From a checkpoint of a small image captioner.
Model: encoder activation gelu, encoder widths [80, 160, 320], decoder layers 7.
Training: 6200 steps, batches of 128.
Data: trained on regions of photos with short descriptions (Visual Genome), 203450 training examples, 3.9 epochs.
Rows from block 2 of the text decoder of a small image captioner, named by matrix and row number. Rows with one number belong to one neuron. Each number is 500 + 40 x the weight over its row's rms, rounded and kept within 0 to 999. All counts start at 0. Numbers have three digits each.
After each neuron's rows are labels from the 100 texts, of 14976, where the neuron reaches its highest value: "fires on" is the input token at the peak. Only what is clearly more common there than usual is listed. The data: regions of photos with short descriptions (Visual Genome). In brackets: how many of the 100, against the usual share in percent.
# fc1: MLP up (decoder.blocks.2.mlp.fc1.weight, 512x256), inputs 156-207
# fc2: MLP down (decoder.blocks.2.mlp.fc2.weight, 256x512, transposed), outputs 156-207

fc1.97:499446474516484532500501464463502523553513513542582453566475574511485518560469552467502522498519534572482485456464482492544509498448556531520507493563507464
fc2.97:554460490507556478507501504422527519513551476588404536554517531503468489464574436532474509513498463534519536493582468491500516416429556496468492536499506509
fires on: "to" (31 vs 0.3); "of" (8 vs 2)

fc1.372:518498500589514487549526468452474522510517471429423506454472471463406535468506522543454451483517520468473487501487469488474514503515420446457530455515511480
fc2.372:497453613486523480582538522470506531505518497466476513534498389540439527490445558546505450462501478506463514445496411588531545437516455494531465505577476468
fires on: "the" (35 vs 4.9); "to" (11 vs 0.3); "coca" (8 vs 0)

fc1.60:523509484508499529456492511468497503513529466533480399525479493448502496525425466464565521495462476509496484531484481578595486526438488479511450515468480531
fc2.60:502524529477496570538440520488560456478572490462433540466500529485533500500468508493526493490509453465418449482485483456543484462578499450530528518507471468
fires on: "of" (43 vs 2); "<end>" (31 vs 13.8); "in" (10 vs 1.7); "bird" (7 vs 0.1)

fc1.34:554522459492516517531479494470431585427544573522458462503569492537490527505524475494532541517588435436538587569530547555485548480457542533521488505504533442
fc2.34:497449458486529482513532504518507499460503449493560501521531488562470456523489425399526520479484484579408557511497518517429563531500552519487461522472489518
fires on: "." (19 vs 1.8); "brown" (17 vs 0.6); "blonde" (11 vs 0)

fc1.185:525475530475488516554409445515501443482497445510518479478421503502543494466564451536545555523427542489492540523569469524495443543535451602493501506434498565
fc2.185:583466433523493532534525511507525480583490513535484413515482474504459485548449538477464501428523531428514559478503533500528527554481503463527542446531439534
fires on: "his" (36 vs 0.1); "her" (20 vs 0); "long" (14 vs 0.1)

fc1.445:476467498597465506518542386530556463461532507479476422513444558531517521466476528544546520520529582489525516479518518496589487448544579523578469547533473513
fc2.445:384528529486507530521549484492523502501528486458523528461466544530488538412469467396534499543472557500487486569480505453568524533521495450510494478499573523
fires on: "the" (48 vs 4.9); "stainless" (13 vs 0); "glass" (10 vs 0.1)

fc1.473:513489530491505500559472500464493542503518626418466489472520448467527551451516499431526471508435497480499507442437486513483508563509501531492444486508440500
fc2.473:512442474522439502550496465496511442476514452483441489507457445484499443519515494490514560438476535460455519441562518572488486497455485486524524539589495544
fires on: "is" (35 vs 2.3); "with" (31 vs 1); "are" (8 vs 0.4); "\"" (8 vs 0)

fc1.500:426450503551537521472548543495525526504542558529465462465524488580439486451529518512526560499470481484470514493497415447537566555499558609515509502522514456
fc2.500:461494475449493529504471508472500528491545506531484493496504530571450533466508558515493538446491497521561414504543468484554452467484540523444427534584542467
fires on: "hot" (60 vs 0.1); "fire" (15 vs 0); "coffee" (7 vs 0)

fc1.312:517459462484487487522470573543536467501457485513462514479513478521528478464462579550480503523540481469488370446581536472525491548485554457470425430504490555
fc2.312:469449517482530540569518540453499499497571568519563478506488503480469457536625512455589465501476491427600501526444496506482492481474510505496458534447503581
fires on: "standing" (48 vs 0.2); "beach" (16 vs 0); "the" (11 vs 4.9)

fc1.324:540429525461488495397524518442573484468454401444508496496478435447496490513472523496488526562447494507515553505462497529504581527465504419502525537473443537
fc2.324:512449493461578474445481526473549473389472549449491496470466472435592491504532529469519513502479489532496487528504520493518492461467461482481508484450508503
fires on: "is" (46 vs 2.3); "sky" (23 vs 0.2); "fence" (7 vs 0.1)

fc1.102:471481514514509480426517581524477446513500484520562403519488535517486455553516475503427492514536457566499473559450574493519517489597510502536580517487505567
fc2.102:474509450446486530547514511468499474440542529546503460465521545492486473527468584435497500488459447529457416493582473471558537507494518505535598479517432526
fires on: "trim" (8 vs 0); "attached" (7 vs 0); "frame" (7 vs 0)

fc1.479:474574436480500506483479516435481516572513490494495472528487409477478479441535518451502539517518540508451594462436488524547440459436565558509447527485516491
fc2.479:560475472508528472512506487513582543527499473517430454512497421513511495543471486378524519505480458507535549513435600523486463515485537556527469421513512509
fires on: "sky" (36 vs 0.2); "<end>" (33 vs 13.8); "bird" (7 vs 0.1)

fc1.365:485503484532461550502521521494490421480509510526525460517439525464493463485517546563527513513500484494542502530559509392520561503514497434516466577486540476
fc2.365:556503489484501544531428538510519447465504520538501575516453516542557520488429492492517507458498499483527483523533470432517536416474490445457511463512502579
fires on: "this" (91 vs 0.4)

fc1.150:550541497463479526556507527522526463499444476546416443486533517444527510546462537519490486477407458527549491490503505461479533470441485526498452604492521505
fc2.150:481534465486505430523490550448433510524568472472484527442526546471514509520491509493627466476507507497496539572528460486543545485560486540488430511424445476
fires on: "large" (27 vs 0.3); "is" (24 vs 2.3); "a" (19 vs 5.8); "and" (13 vs 1)

fc1.303:539478518506491525517529571461435503513517507543449482465465536554495518452514496525506564516456523493456462516487495474492501453545455496457488462430539505
fc2.303:498477526498544501521476517508439486494462538477513460488493494495466419452483489544473547552423508543583404481470499444580514470532529451401447548476524493
fires on: "sauce" (15 vs 0.1); "is" (14 vs 2.3); "cheese" (9 vs 0)

fc1.270:586505545541579542468533529535487443545474541498472457497518522515549539470463486429485529531496503429530517448511549543504505581507431502555494473428564545
fc2.270:541528550416499614464448497494461524552504518477507553525445448499436500532548517454534509517516477547455541517526544555424502421550568499534464515503527430
fires on: "orange" (25 vs 0.2); "yellow" (18 vs 0.3); "gray" (14 vs 0.1); "tan" (8 vs 0.1)

fc1.143:570490425544482588526507542507578467487484389463404486473517492494516486491454511512542491476546532559513437548510503500477506467512478482527406501564536477
fc2.143:522507448431510531480509458501472469454510502572481475552487491463507553502457496509495537492573509475492495545520484565531486478482498451493480486545493464
fires on: "sky" (65 vs 0.2); "train" (12 vs 0.3); "railroad" (7 vs 0)

fc1.69:552515485571480457544440553478505506485485508495480420465440495574468410513536458501573481512422549520499499433541460543498519562445463559530412475463539513
fc2.69:524487499486514425502481508423534482549533502520468449460476537480422491479510507534536534509459451542476578497461464489463413523445506496504488494448435466
fires on: "his" (27 vs 0.1); "man's" (25 vs 0.1); "two" (11 vs 0.3); "right" (10 vs 0.1)

fc1.76:474503498496484482540567453525531469444503455424535505424457543462421479501526441579496521464501483577469505442574562538449445533528526482457584457481445512
fc2.76:493508550524423536456470508500594542501503446545537487437416536461556517466554466458430475566500478553507479417472523492618450484489549472533487498503462491
fires on: "next" (66 vs 0.1); "about" (8 vs 0)

fc1.23:493454447545508532477553564549521472498466554501422498474572538551421540494442517505482535452484568452542493502504534501487480481449430504502472504429506509
fc2.23:485479470468456508426468505434457413484527491517481568545559498430515558557504526502443496541527567493450493513500457467503500513482440463466421497497466548
fires on: "the" (21 vs 4.9); "man's" (9 vs 0.1)

fc1.9:480545471514533457510453384485469449545511493510443515524490557452463487505498471566508586610494488504580468508534517522535476546482433422518499548451428524
fc2.9:504544523464515519528506563503504570458433493465495470509518497502448564516497498433477531457503464494459506517611483479480500521458448533541466574524480474
fires on: "green" (14 vs 0.6); "open" (14 vs 0.1)

fc1.326:467510499503480512520461434499475528511537511468481466448500517444524475469559494452472455509459511515388498531557424530465540485553538523502426477456422539
fc2.326:515517574526516535577511544512420526494556463529448471539484473526475498425440497517503429576490534515509486621533509516470467475506426453512455531441533492
fires on: "with" (14 vs 1); "has" (9 vs 0.3); "of" (9 vs 2); "chicken" (7 vs 0)

fc1.5:560443505595504532451523549494521400509477452513465535428444523462565497467455496452488455363512525445456524470558469514519409514476559437499470485469544533
fc2.5:499488528502458516529500472472513392494537464508474547550525591494603474526515442458482499510474505528490520532522584470516523542492522511542526529482445543
fires on: "a" (32 vs 5.8); "the" (14 vs 4.9); "on" (10 vs 3.1); "cell" (10 vs 0)

fc1.255:520482478426494456590428485452496491397500500522456509466526520553486555505524597507493483510501458515477469528548540508498515453525528471435475520460496502
fc2.255:507442469502434435548495534506481490488453457549490523455542503528529494470542556495458465451517429430416419452545531454488522516478488468487472544506557495
fires on: "tile" (17 vs 0); "the" (11 vs 4.9)

fc1.261:529509497529478467524496543535554495540572470480503520456525511546506530462468546552413508431494510538492447491439500484520484416470535519464456515407486526
fc2.261:436442525558504483450392556482492423535529518468497549511462523512537469583555565479543532626529527501500511461515547528515487450471470470574480454471506506
fires on: "flowers" (13 vs 0.1); "," (13 vs 0.1); "trees" (13 vs 0.2); "building" (8 vs 0.3)

fc1.127:518518479486488525456483554425444474480489519511476501502516497554573495540536546494485487481493495439476487411502527424432595493606528512497458497519477536
fc2.127:520532506514468492582482479478484487567475464512441547530551484505465447531477483490462534500494520482504512542489546482524468542596471479476470444480498474
fires on: "windshield" (10 vs 0); "whiskers" (9 vs 0); "number" (7 vs 0)

fc1.408:472554508501528507498528499445464559467459483480501462453492523483485434464547599532534442551482525484417493467500494456467504482450596433508446530494526463
fc2.408:426470545514531481493458455507494472504469573611444498555520489500491481544472498481439476497486521528501488577601530546534430446573461484513409533511528463
fires on: "green" (11 vs 0.6); "chicken" (10 vs 0); "and" (10 vs 1); "food" (8 vs 0.1)

fc1.194:498551516564530530486564404437516458578516500587465555461486547485483533564419558511518495401521534453458489472511492558492493585489414554525512536507532539
fc2.194:509490572492489441544495535511500499563482577590477544495544513522518524512485529520388530510557560509542593494517506478580467465481418517509432497451473419
fires on: "the" (70 vs 4.9); "a" (16 vs 5.8); "near" (8 vs 0.1)

fc1.46:547485521513433476511470460538537487508484560485452426510562468488524440494477498437520493506471492544575441516522495533511506520425502475562511584447420485
fc2.46:559474505436575594549489513498436521493453438544521584531528444451577456467471372500578531513499494519523549505458469492441506469511505462458484488492484541
fires on: "of" (52 vs 2); "is" (19 vs 2.3); "in" (10 vs 1.7)

fc1.71:505443490474516539491574575507491527483426492498491474575575505509516499448495485475542492468488426522553495462500484485461570465502510496478473490515442444
fc2.71:508515540537491417524494513420500514543425539523512494490535489506440455479451526471565472471454523489547584498472452456480458460561506434485467510581499465
fires on: "of" (33 vs 2); "several" (11 vs 0); "old" (11 vs 0); "to" (9 vs 0.3)

fc1.405:441442483490517540493469553630527537465475491549551470498385492594544482535486525487522515499476437494535400448453510496473469538537501519566510485433491535
fc2.405:526484471542545468481602552511560545504467472469505587467456544505472569500515500553421481490463474483499456564482540496562552552448471548498519478505430435
fires on: "made" (17 vs 0.1); "next" (14 vs 0.1); "ready" (13 vs 0); "looking" (10 vs 0.1)

fc1.0:516516500505529422485500482442457521462463559526451503554520520519497480439428497460482497463479500469512427530393531416554497516479476550435477469442531483
fc2.0:504500543486504464526508491537532495492529489462462522575563529514464523488466504550470514513513518522557456500456470545571545482479498481496504513509519494
fires on: "is" (91 vs 2.3)

fc1.426:547467490423514548512494533508576551500496493497437471519484474529496460526492527492530505553474465482381493516472491449506502442500577537490494482448496529
fc2.426:537463583546522519487438514534483488503565500500479517534459461514515464502478438498473468517527482455514485571540428480439491515585450506473492512490445499
fires on: "to" (54 vs 0.3); "the" (21 vs 4.9); "." (17 vs 1.8)

fc1.63:546489462593506606496538478490504495531523498468506448513612563580561512494483513501502484452421497530556456463512483492431511467531534496481511458515542523
fc2.63:465465477440492598511495492461487431527522461545494522574572589537557533457455487545553488505489514567549507570543471517515473506454494427582518494499560370
fires on: "one" (52 vs 0.1); "part" (21 vs 0.1); "top" (12 vs 0.2)

fc1.510:490510534527475530403508567467529536558471525465477474487512493515420498526514521482545496533481472498502481504449561383536536471544460472497452532492533529
fc2.510:459481479466532502544450475523482500475445497406516526539509510566494512512505515482567575471454487458446435506539507485517505394519479516558506487459504472
fires on: "windshield" (15 vs 0); "front" (13 vs 0.2); "patch" (11 vs 0); "group" (7 vs 0)

fc1.22:387555502568520511452508446457574419477487468475533496439495501462467439452517556510521543518507519568442490520460524516530491498601457508489542357457520503
fc2.22:518492558495494528456521456522481545526522513390430560535516422492533456436540497525582558483451512482475566519476538540536517504519550532514524525467459462
fires on: "a" (79 vs 5.8)

fc1.274:508508492441442498491529518495492423503450492508429440442546495450543501499484514468470469514520473490516444518495529513506521517491516516510506535485507428
fc2.274:488538490468476439517516493505594502472488533516475481484499450488525478505466483551529491482474521503578482498437479535538468535468518430486446505425509481
fires on: "next" (18 vs 0.1); "leather" (18 vs 0)

fc1.300:511476494578507548529506534520490511554517505478458474477506513516584467454495486569498496483455463512518436421487440492462496494586540617508543500488494497
fc2.300:513468530491464523464442436465518517560533473504493578480567504563529453501537460502501523496471438446524534516446471439477499510459516508496482511529559532
fires on: "<end>" (35 vs 13.8); "a" (15 vs 5.8); "shadow" (13 vs 0.1); "tail" (11 vs 0.1)

fc1.413:460457468495377544488534486523519520500545501488484461450523541500466590562493522484524440555529475509507566479533521589593553438496437445499451463470498534
fc2.413:449478444497525453538502479436502485550527511468439528496450419541555452528502525455455483505563502496586600413489535535471510469492537473519461509455514539
fires on: "his" (16 vs 0.1); "of" (13 vs 2); "a" (13 vs 5.8); "leather" (8 vs 0)

fc1.99:431510511565501501501408559483512521540499497511480473487512441516457501525483548491522435499510508532557544541491436507529536427460474534490467488452505487
fc2.99:535394501490514543502473513526474504521445521515513480503508453500537542488512425560575472520535505609529486508506438493522528485497486526477569542537506536
fires on: "hot" (72 vs 0.1); "." (23 vs 1.8)

fc1.151:464467552617510536507501424500555501525471489491454415456516480542484416479434551405504519601474555461550507473482522539506482493603463530508523469574501504
fc2.151:514475472474483474557571459575500585512491512517536430525504484488471493460458434485502513559520520466457492501467523442457443433485521502517469546419471510
fires on: "with" (35 vs 1); "doing" (21 vs 0); "is" (13 vs 2.3)

fc1.410:509493561502500524540522463471462541433451500576449500481487494562525569488521559513488437485505485499529535519438517540437540500514451499366465475472521489
fc2.410:612422481524542530469475543420483465561545471550494490543502454562501483554499477525530507507502490457516531511365574486581477530513572519551496514495523462
fires on: "<end>" (51 vs 13.8); "-" (11 vs 0.1); "toilet" (7 vs 0.1)

fc1.79:511493491594545483561601454534481470474482550465505540455518500531568506462500425526519475520482598480547481529486493520570586529564563548562480548497483506
fc2.79:504438455512502514506522496508456465495522521498509443558515506499510490466538518519500489460379455534502474520471532552580477480523538529542596523461516482
fires on: "is" (67 vs 2.3); "doing" (15 vs 0); "holding" (10 vs 0.2)

fc1.417:481473477554484514491527547433526536426425544546486407541479528498550490538495544554540534507450506520485520511483537452545581472511515534474454583475462500
fc2.417:507455500506489457478463500523499464474461476531456434508434461479506504527546456585513476501493525417486443578467501542500567403557510523472539505539513508
fires on: "hot" (59 vs 0.1); "wet" (10 vs 0)

fc1.196:518465528485484508550505500522482505476498482491431520500517434561423541485480490513494467507565504467455516531514476519507477509522527473550510490508507456
fc2.196:460472476536487438444430492478493486579540545486479493561456492505529470515539412532467563515490538509509499551499440485433479488526507456425503480508519498
fires on: "flowers" (11 vs 0.1)

fc1.105:457491513550523535536556553528548486455500532472494478450496481415483468496486484527429516511551455524491486504517540532491519448498476509510425493513481497
fc2.105:534470512583555565438490516509516514480524495508567472510456580497501451472505441435447457422552446563505511493465487495496476527519434494502483474528611473
fires on: "no" (14 vs 0); "green" (12 vs 0.6); "gas" (10 vs 0); "this" (10 vs 0.4)

fc1.396:456441539534511499515480529432506499449494515473550513446519520594451538483496520499482501501499538525507573504514464570520482447546505528504481513477504510
fc2.396:545471474569501464521525453480495488486532486484425599495494422511486480478550515510555479501467528486479496515503528503467463561422578535492523491488528466
fires on: "hot" (59 vs 0.1); "ice" (15 vs 0); "of" (15 vs 2)

fc1.318:480513546524533511408499513494530557441471470464499504548536440486508524501578467508486504487433575515448500496484500552462529552545515533475433470545520547
fc2.318:482510507495489560537540414500470479458470473433495473584488481529448562547553477534458528521504515468504543490541509464494422541520476583511557433460480478
fires on: "made" (13 vs 0.1); "section" (13 vs 0); "lots" (11 vs 0); "part" (8 vs 0.1)

fc1.331:496469467513441494473490495468437532586511508444507447509503502551523488469520515507469519488539576501504474493495517490476530517529556537489430461558523475
fc2.331:497508508572489469529454520478489409582449469520549561488502533516435541468497511563556508499461506431549502418525502368514511517521491436454518442463444480
fires on: "his" (27 vs 0.1); "and" (24 vs 1); "her" (10 vs 0); "with" (10 vs 1)

fc1.468:485548570504535546506470521550514500518478496482506469456507527502435552517442510514582535464552457487594523561570456496494515436449542501508497468493521481
fc2.468:497567491472504493567438515618485511515537525503526531471528485507466451522460484539432620513528516517538524494488442469469510496478467461474473450567469504
fires on: "this" (98 vs 0.4)

fc1.128:470519479529586508446479462508510523499476496504469473513418466548476489480573445476519480517591471491517553488530442500428469372545478515506509552550563536
fc2.128:583479558505527486528511532562459605468495491491502434594467486474458480440470520415585428527506479439470541496436482520498467530488452531563490522544549436
fires on: "of" (45 vs 2); "with" (9 vs 1); "are" (8 vs 0.4)

fc1.82:487540500509370482513517506510475486479441467512436459505547527512425510399498488461521517553461586531478462503497491453463511535473470540477460477503549492
fc2.82:511480527516534464432557465538509524539466503588503496474471494501418533463514440502503524571489446480432522496466461501495483447521547556529429448571465539
fires on: "the" (20 vs 4.9); "a" (18 vs 5.8); "in" (14 vs 1.7); "to" (8 vs 0.3)

fc1.17:460442533511429546489520519525462553446495513479533512491520528515561413474526487533499566486522500434521429447512530541498521528476532502612500534472459522
fc2.17:474534491516521543549459465524476500512507510538542517438478529475513468543443487491611440450529496574504436521526549443585509565581590482431533519470465529
fires on: "next" (23 vs 0.1); "ready" (10 vs 0); "waiting" (7 vs 0)

fc1.42:490515535475386479425478477473590533542409448480514530398487440549473532547538505524457537511522526473477507505398499484425482554522441483507499439498529501
fc2.42:480493571465421434526497466542554555502461454508451471570537514455457532504479532504585491605496524430472552529463539556527405483479398507468494524468496565
fires on: "sitting" (26 vs 0.2); "are" (18 vs 0.4); "," (15 vs 0.1); "is" (13 vs 2.3)

fc1.333:432439410467488463566570456586511515549494518474487532518604489513472530526476488526569502528506536491489480551499532506513461483420584422532483492481384432
fc2.333:443493483496491545448527418481512499529502587450510508543541493474470508494555464495487484456524559502475385542498502507495420465501537503547530523474555437
fires on: "sitting" (40 vs 0.2); "walking" (19 vs 0.1); "standing" (7 vs 0.2)

fc1.356:553515447487551506453466503559525500585552452531507465413541513470567488420510530462554446534523517540506501508477433550481495500547513448515499547528494470
fc2.356:497512457475484479544498490517504454535521552516528437520555505503544463482533530475452482530513507559536496482501428535499485521551513511523490500486491509
fires on: "street" (39 vs 0.2); "road" (18 vs 0.1); "stop" (12 vs 0); "walk" (7 vs 0)

fc1.317:584487478509486487559495474529457492472500495492433512437527454459420453477548507502519544489509489490521494477518519516488509512513465455446504501474519547
fc2.317:543602546472467388435408557520483518520427500510590523502441536492559556508511488501526542497565529470528479501446470485497423516492492484539509524559490546
fires on: "trees" (17 vs 0.2); "with" (10 vs 1); "lights" (9 vs 0)

fc1.73:535453454521500513454475525493402494451496483539458514474541492512422429439508521450432488460495514479493592496497533537527474470512537541528514479506450519
fc2.73:467497516502550514524455443499510499428459422463586549480561553547478558520512502525507475504498523465478482562557486499404521485548503476484505559458475491
fires on: "is" (82 vs 2.3); "has" (8 vs 0.3)

fc1.153:448421608510548497460515443499478424441466421534478441530469408558497470475462531511539519514578484481584479533539464498503485525486431510475449508573554515
fc2.153:550434525496510502458568553508505537466463463479517491475537448516504477502542462518487432557500529462474471451458424468405497507408478523551491504447460441
fires on: "in" (85 vs 1.7)

fc1.383:493533461571411535516533567471498528482460576541489525501479505446532544462500434499530569464506564496527480529479508539520506551413507538496561496482475498
fc2.383:486503507423506548518514433501510433461520535524483609529448518447482527467442445554528549460423467523456452459488550480542478435502490516467560542492499504
fires on: "walking" (48 vs 0.1); "of" (27 vs 2); "driving" (16 vs 0)

fc1.296:580484530525558529542401508506483441502388492542487477397473536482577500503487515508473531516543498577438522462485413476546520514441523492522455440524490495
fc2.296:475549481459500570457588509547566469491481527521523522448520436529572469416473490522546509467494571470433545538561448467504477560520507493546492451584521519
fires on: "this" (30 vs 0.4); "old" (15 vs 0); "of" (12 vs 2); "it" (11 vs 0.1)

fc1.299:459456503462531502496520525491501547492507552564477540502493610550558502488467471478420502573531580507479554463468498431465488497553565532517421500537406496
fc2.299:490571560513494443476487458552502560521434474532528514524561529532418598520458525467447479510421503491535531482503451545504554461519599491518448477500490512
fires on: "hot" (38 vs 0.1); "air" (12 vs 0.1); "and" (9 vs 1)

fc1.342:465469458483499531563483498432505489454487594524452517503508515510553518471536571443535493468432488503514559473536525496413527487537509544428493521485487531
fc2.342:471468518475520477541528531476588512488511463560572456433494532555508524531502531509421503449469500583487495509456489594456518489482549502476513517507462449
fires on: "<end>" (99 vs 13.8)

fc1.249:497457416441490499581519564488480463506517461498457450534537517502501489484526532503530501532488521519488524495536502441434424449521449438496597537512493519
fc2.249:434440496482505468504488486439465494548509491554375467616506430439460482477463495473481454517560481554489514519512446518576457510459485521532503461513494453
fires on: "a" (37 vs 5.8)

fc1.488:578466499534573506459464550527497514507502407490505451424409459445514450480539534507520519494445485529450471358486497476491548449500546473490498503516510500
fc2.488:517491504530428487489476535494523384529548433518447496500426494488471565571488521530553483473508501530467481477571452488500515500461539537503503526482454456
fires on: "next" (64 vs 0.1); "about" (8 vs 0); "ready" (8 vs 0)

fc1.325:496488497521563478505506499528440500567470489467433475464509550454509400502564401420525452472453504485494469483479457517532504513510461514479565428524504545
fc2.325:492508499516503412513547532586491416481420422536532513494485469535561491498459497476471469506409479563542471492509430482517537509482557513455445462511443570
fires on: "oven" (24 vs 0); "glass" (15 vs 0.1); "cabinet" (13 vs 0)

fc1.21:480526502536501529493529506480448406473502515580504527524539526581502455502478465493518519428458549464494511479480550526477540564529536524437519598499476450
fc2.21:453503586495451437482483506498364488488554499479501511472487514471551511559462503471493497496490457467506499494518535493497529436529363512574468531527468552
fires on: "is" (49 vs 2.3); "hand" (23 vs 0.1); "reflection" (7 vs 0); "hands" (7 vs 0)

fc1.504:462466541538458506476541549420506536568557501479474509490534549428599447416476556521540558490517494474479507464432492513581523518528508522527511505589539543
fc2.504:482519555487586538470523581549492531451474507505485516530520404477421445536532509459454548528462497494543451502567516461477495509503528476503474538481480486
fires on: "phone" (41 vs 0.1); "remote" (15 vs 0); "camera" (13 vs 0); "microphone" (8 vs 0)

fc1.320:517467496511521500487477493490525458517550502507508461510452521457454466498479492544487498491477523510432526538541517541479502591538457454592491500429430566
fc2.320:496472516498454483422505435479475506516500446519469538441429428524494481492520535470487466550527535541484578536490515550441501557475596541478515501476505608
fires on: "sitting" (32 vs 0.2)

fc1.466:507457491566449458553515522445549497437502521531496503537503514519470482550540505525511493462475518498515447510490504515497528521428485536564518472489495497
fc2.466:549469521487527495422512510426519457501421557501453477569478451532567488459485451558537489468443487492538414527493483473584434538498496466504494472538474478
fires on: "of" (52 vs 2); "the" (19 vs 4.9); "\"" (12 vs 0); "are" (10 vs 0.4)

fc1.366:458495495527513479489489514461543560531465523474463528462498512501457471572449558488466458527475467525476455489497477466533469535519545464572474557427484453
fc2.366:542486591480560492462470504470579396468576546460530416556480443402499423501456537538457485551459482506457440497497518499500485506482460508481455529526479476
fires on: "green" (52 vs 0.6); "grazing" (14 vs 0); "standing" (7 vs 0.2)

fc1.106:495513477593519502534527439566556598507475541486503435464502511551513492499492562542514494529486555497495463523443480453429469492489606557515487492507485518
fc2.106:450567534537525549572506529509496517513491500619484519527484575482476532386569545520500514435528477432588420486504518511478502502491459524496485524502452449
fires on: "made" (17 vs 0.1); "doing" (12 vs 0); "side" (7 vs 0.2)

fc1.478:458482444467514497543472517553496482510515497480437456424548514530474507451523490524515510455523455496577531549523520532498432479506505495494501513458514518
fc2.478:521485492455507460535416480419482502509477495454437496494548496491507469494469498512581429476523490398526534502504534545519531489462438463506534498524515535
fires on: "is" (59 vs 2.3); "and" (8 vs 1)

fc1.121:538538479551484404506497470444518494540461498518501441418453423522594448502541528520446491481461452463614446454477522456500470556484575495478482503507545478
fc2.121:494456466498488449589434587460522569518549523526480463412478447487490523552459510518496389532488498554495535407439541508480410581493541528520437521545416474
fires on: "the" (69 vs 4.9); "baby" (7 vs 0.1)

fc1.75:508498505479493527544548509557570465497421495438468460547458606508550508476466541521532604482564468521555548506511496481464497518449511446519440520536530556
fc2.75:474570540453441548460492485499474488514495460444462474574443514516538496515442485522542499503496476464509586502449428476513499585453541521544548521528492503
fires on: "in" (27 vs 1.7); "of" (20 vs 2); "t" (16 vs 0); "different" (13 vs 0)

fc1.302:567524477505489520506572533504574515521579416528494495479506539465452562489515550466596399505461524481496452491461524497467520523483515480453484527548479605
fc2.302:505445495456517478512525405538509530485503490562540449458500468553467581546503467498523500546421470514566546454542572524462456483565489474411481475431527529
fires on: "a" (27 vs 5.8); "the" (21 vs 4.9); "and" (11 vs 1); "visible" (10 vs 0)

fc1.362:454499503516516575544434495500485401531431425504528521477550539461549469496520507489492493516506440502537556512527518560432480555500489545474472504419472509
fc2.362:456473500478558514483515486527517500512498439510481457511491451485501446500506496535455520537543393500490511493498498527470424466540525505410459577462494473
fires on: "street" (37 vs 0.2); "water" (28 vs 0.2); "bathroom" (10 vs 0.1)

fc1.246:524492480488438512444492542584499432509514507496479428473531489557522497531512508499496477553521439567481511481515537545470496536522503579501510491520488475
fc2.246:557493485552477442452492535494591446524565457511439470465417499428439447393538464507507411519470490530557548536510516518574538559504533488565548527506408464
fires on: "next" (78 vs 0.1); "ready" (11 vs 0)

fc1.85:513445526496471439618554487480499517528430553512483454541512496549466538563495493494472505576454508515498495448502499492460433470475488477545486562523508489
fc2.85:505459417521472500514527462446485505507470503562501512564506489533530430469531457450616534522538475536441479485422493520545515499539475536496500513585606495
fires on: "of" (40 vs 2); "on" (21 vs 3.1); "stone" (7 vs 0); "above" (7 vs 0.1)

fc1.182:419498431495486571483599510522520479545478503468514464523424479484500482531469508430407469561485527526590529468497422487549465431449485501515532487500482497
fc2.182:445505474495505501514527510493569521522417490512567513438498505488502510490508518502487494485505427460414551513481458481486558485493531485515497547463536479
fires on: "sitting" (28 vs 0.2); "standing" (22 vs 0.2); "pizza" (7 vs 0.1)

fc1.471:475460433537450563503574451468498474503529477504479502476480494495506473464422571532536508547472481511508511475498527409446497401451499486488476425547499533
fc2.471:447485470459457478498474472461512485520522497503475516441483455513490482430445577465508471446472462499603531466445541545441400436467489505488448488509499492
fires on: "glass" (21 vs 0.1); "small" (20 vs 0.2); "blue" (17 vs 0.7); "green" (9 vs 0.6)

fc1.285:500553524427493453482570490560560544455607492540492450504543499562487564451495516523421482510507516508492489499537558560581510520532479439453471540436515509
fc2.285:514435546498505382469469540519465483456504538477569450446448473522540442540631442557523494496465480520510527429565506478539502503498481495486448539472486479
fires on: "hot" (56 vs 0.1); "the" (15 vs 4.9)

fc1.186:449461567495429532516562505490487567525489441480428491517466451500486527494491484528556462552513519506475615459503570481530481490497516500498485500519450500
fc2.186:505566496556520513521523524533470535535612491466500452495489465529513514487511415553491448492529563534428542522553466461499436497554484557498467522544484438
fires on: "elephant" (38 vs 0.2); "brick" (17 vs 0.1); "cement" (12 vs 0); "computer" (9 vs 0.1)

fc1.392:543532480498435522505476519498541454487456481469512455457519457482548466541540535536483517495589494548515468417533543431528400566526548525571502475501462561
fc2.392:522502507470511455544472512512508448481464596566465461451457504445584514571558498511451496493459521478474462486456498445527505511473502586478512525514525548
fires on: "a" (37 vs 5.8); "color" (16 vs 0.1); "coffee" (10 vs 0); "round" (9 vs 0.1)

fc1.84:483452483465553520531570517494537536524499506531515502508503440543504421486496464492438460553515504502469505501511530547527520489564429540459496485533550492
fc2.84:504480495512462586504546437500510480444485514489568512461570569583492470551541487520502487553541527489556493450499499515546515551493493454523442574470524440
fires on: "his" (9 vs 0.1); "her" (8 vs 0)

fc1.138:470491461504450544445566540489501464548423568438543472427490519479487501511447472497462491521541481495572477432524465499495486435506447508493605500464516487
fc2.138:551464558530452529525514551468574536584450544480545456500527464492504498482522503455482500444534487509553488512536526531486559483441498538546522486500444531
fires on: "windshield" (30 vs 0); "yellow" (27 vs 0.3); "tire" (15 vs 0); "wheel" (14 vs 0.1)

fc1.237:474611427541515467503490571461480479483536507526513513431506501507504541517468475512536519462443535550550547522475481532497500478557514486490516590420579583
fc2.237:522479465525535479498502493496470495465508487570463535502535501519520516504479445453480497526519490540527514563510408535574480459559509483486558513480516505
fires on: "." (100 vs 1.8)

fc1.247:467517403501583500480489445442525480554503428454570465485545468496473524513537562557611432461508505506532499503558529483478508460508502528416508508494478535
fc2.247:513492444561591492503483499511449499485482459569514541508503624512549550484534504523500479504504495503453538502545462457519587528562508444392449593495510453
fires on: "the" (57 vs 4.9); "with" (17 vs 1); "and" (15 vs 1)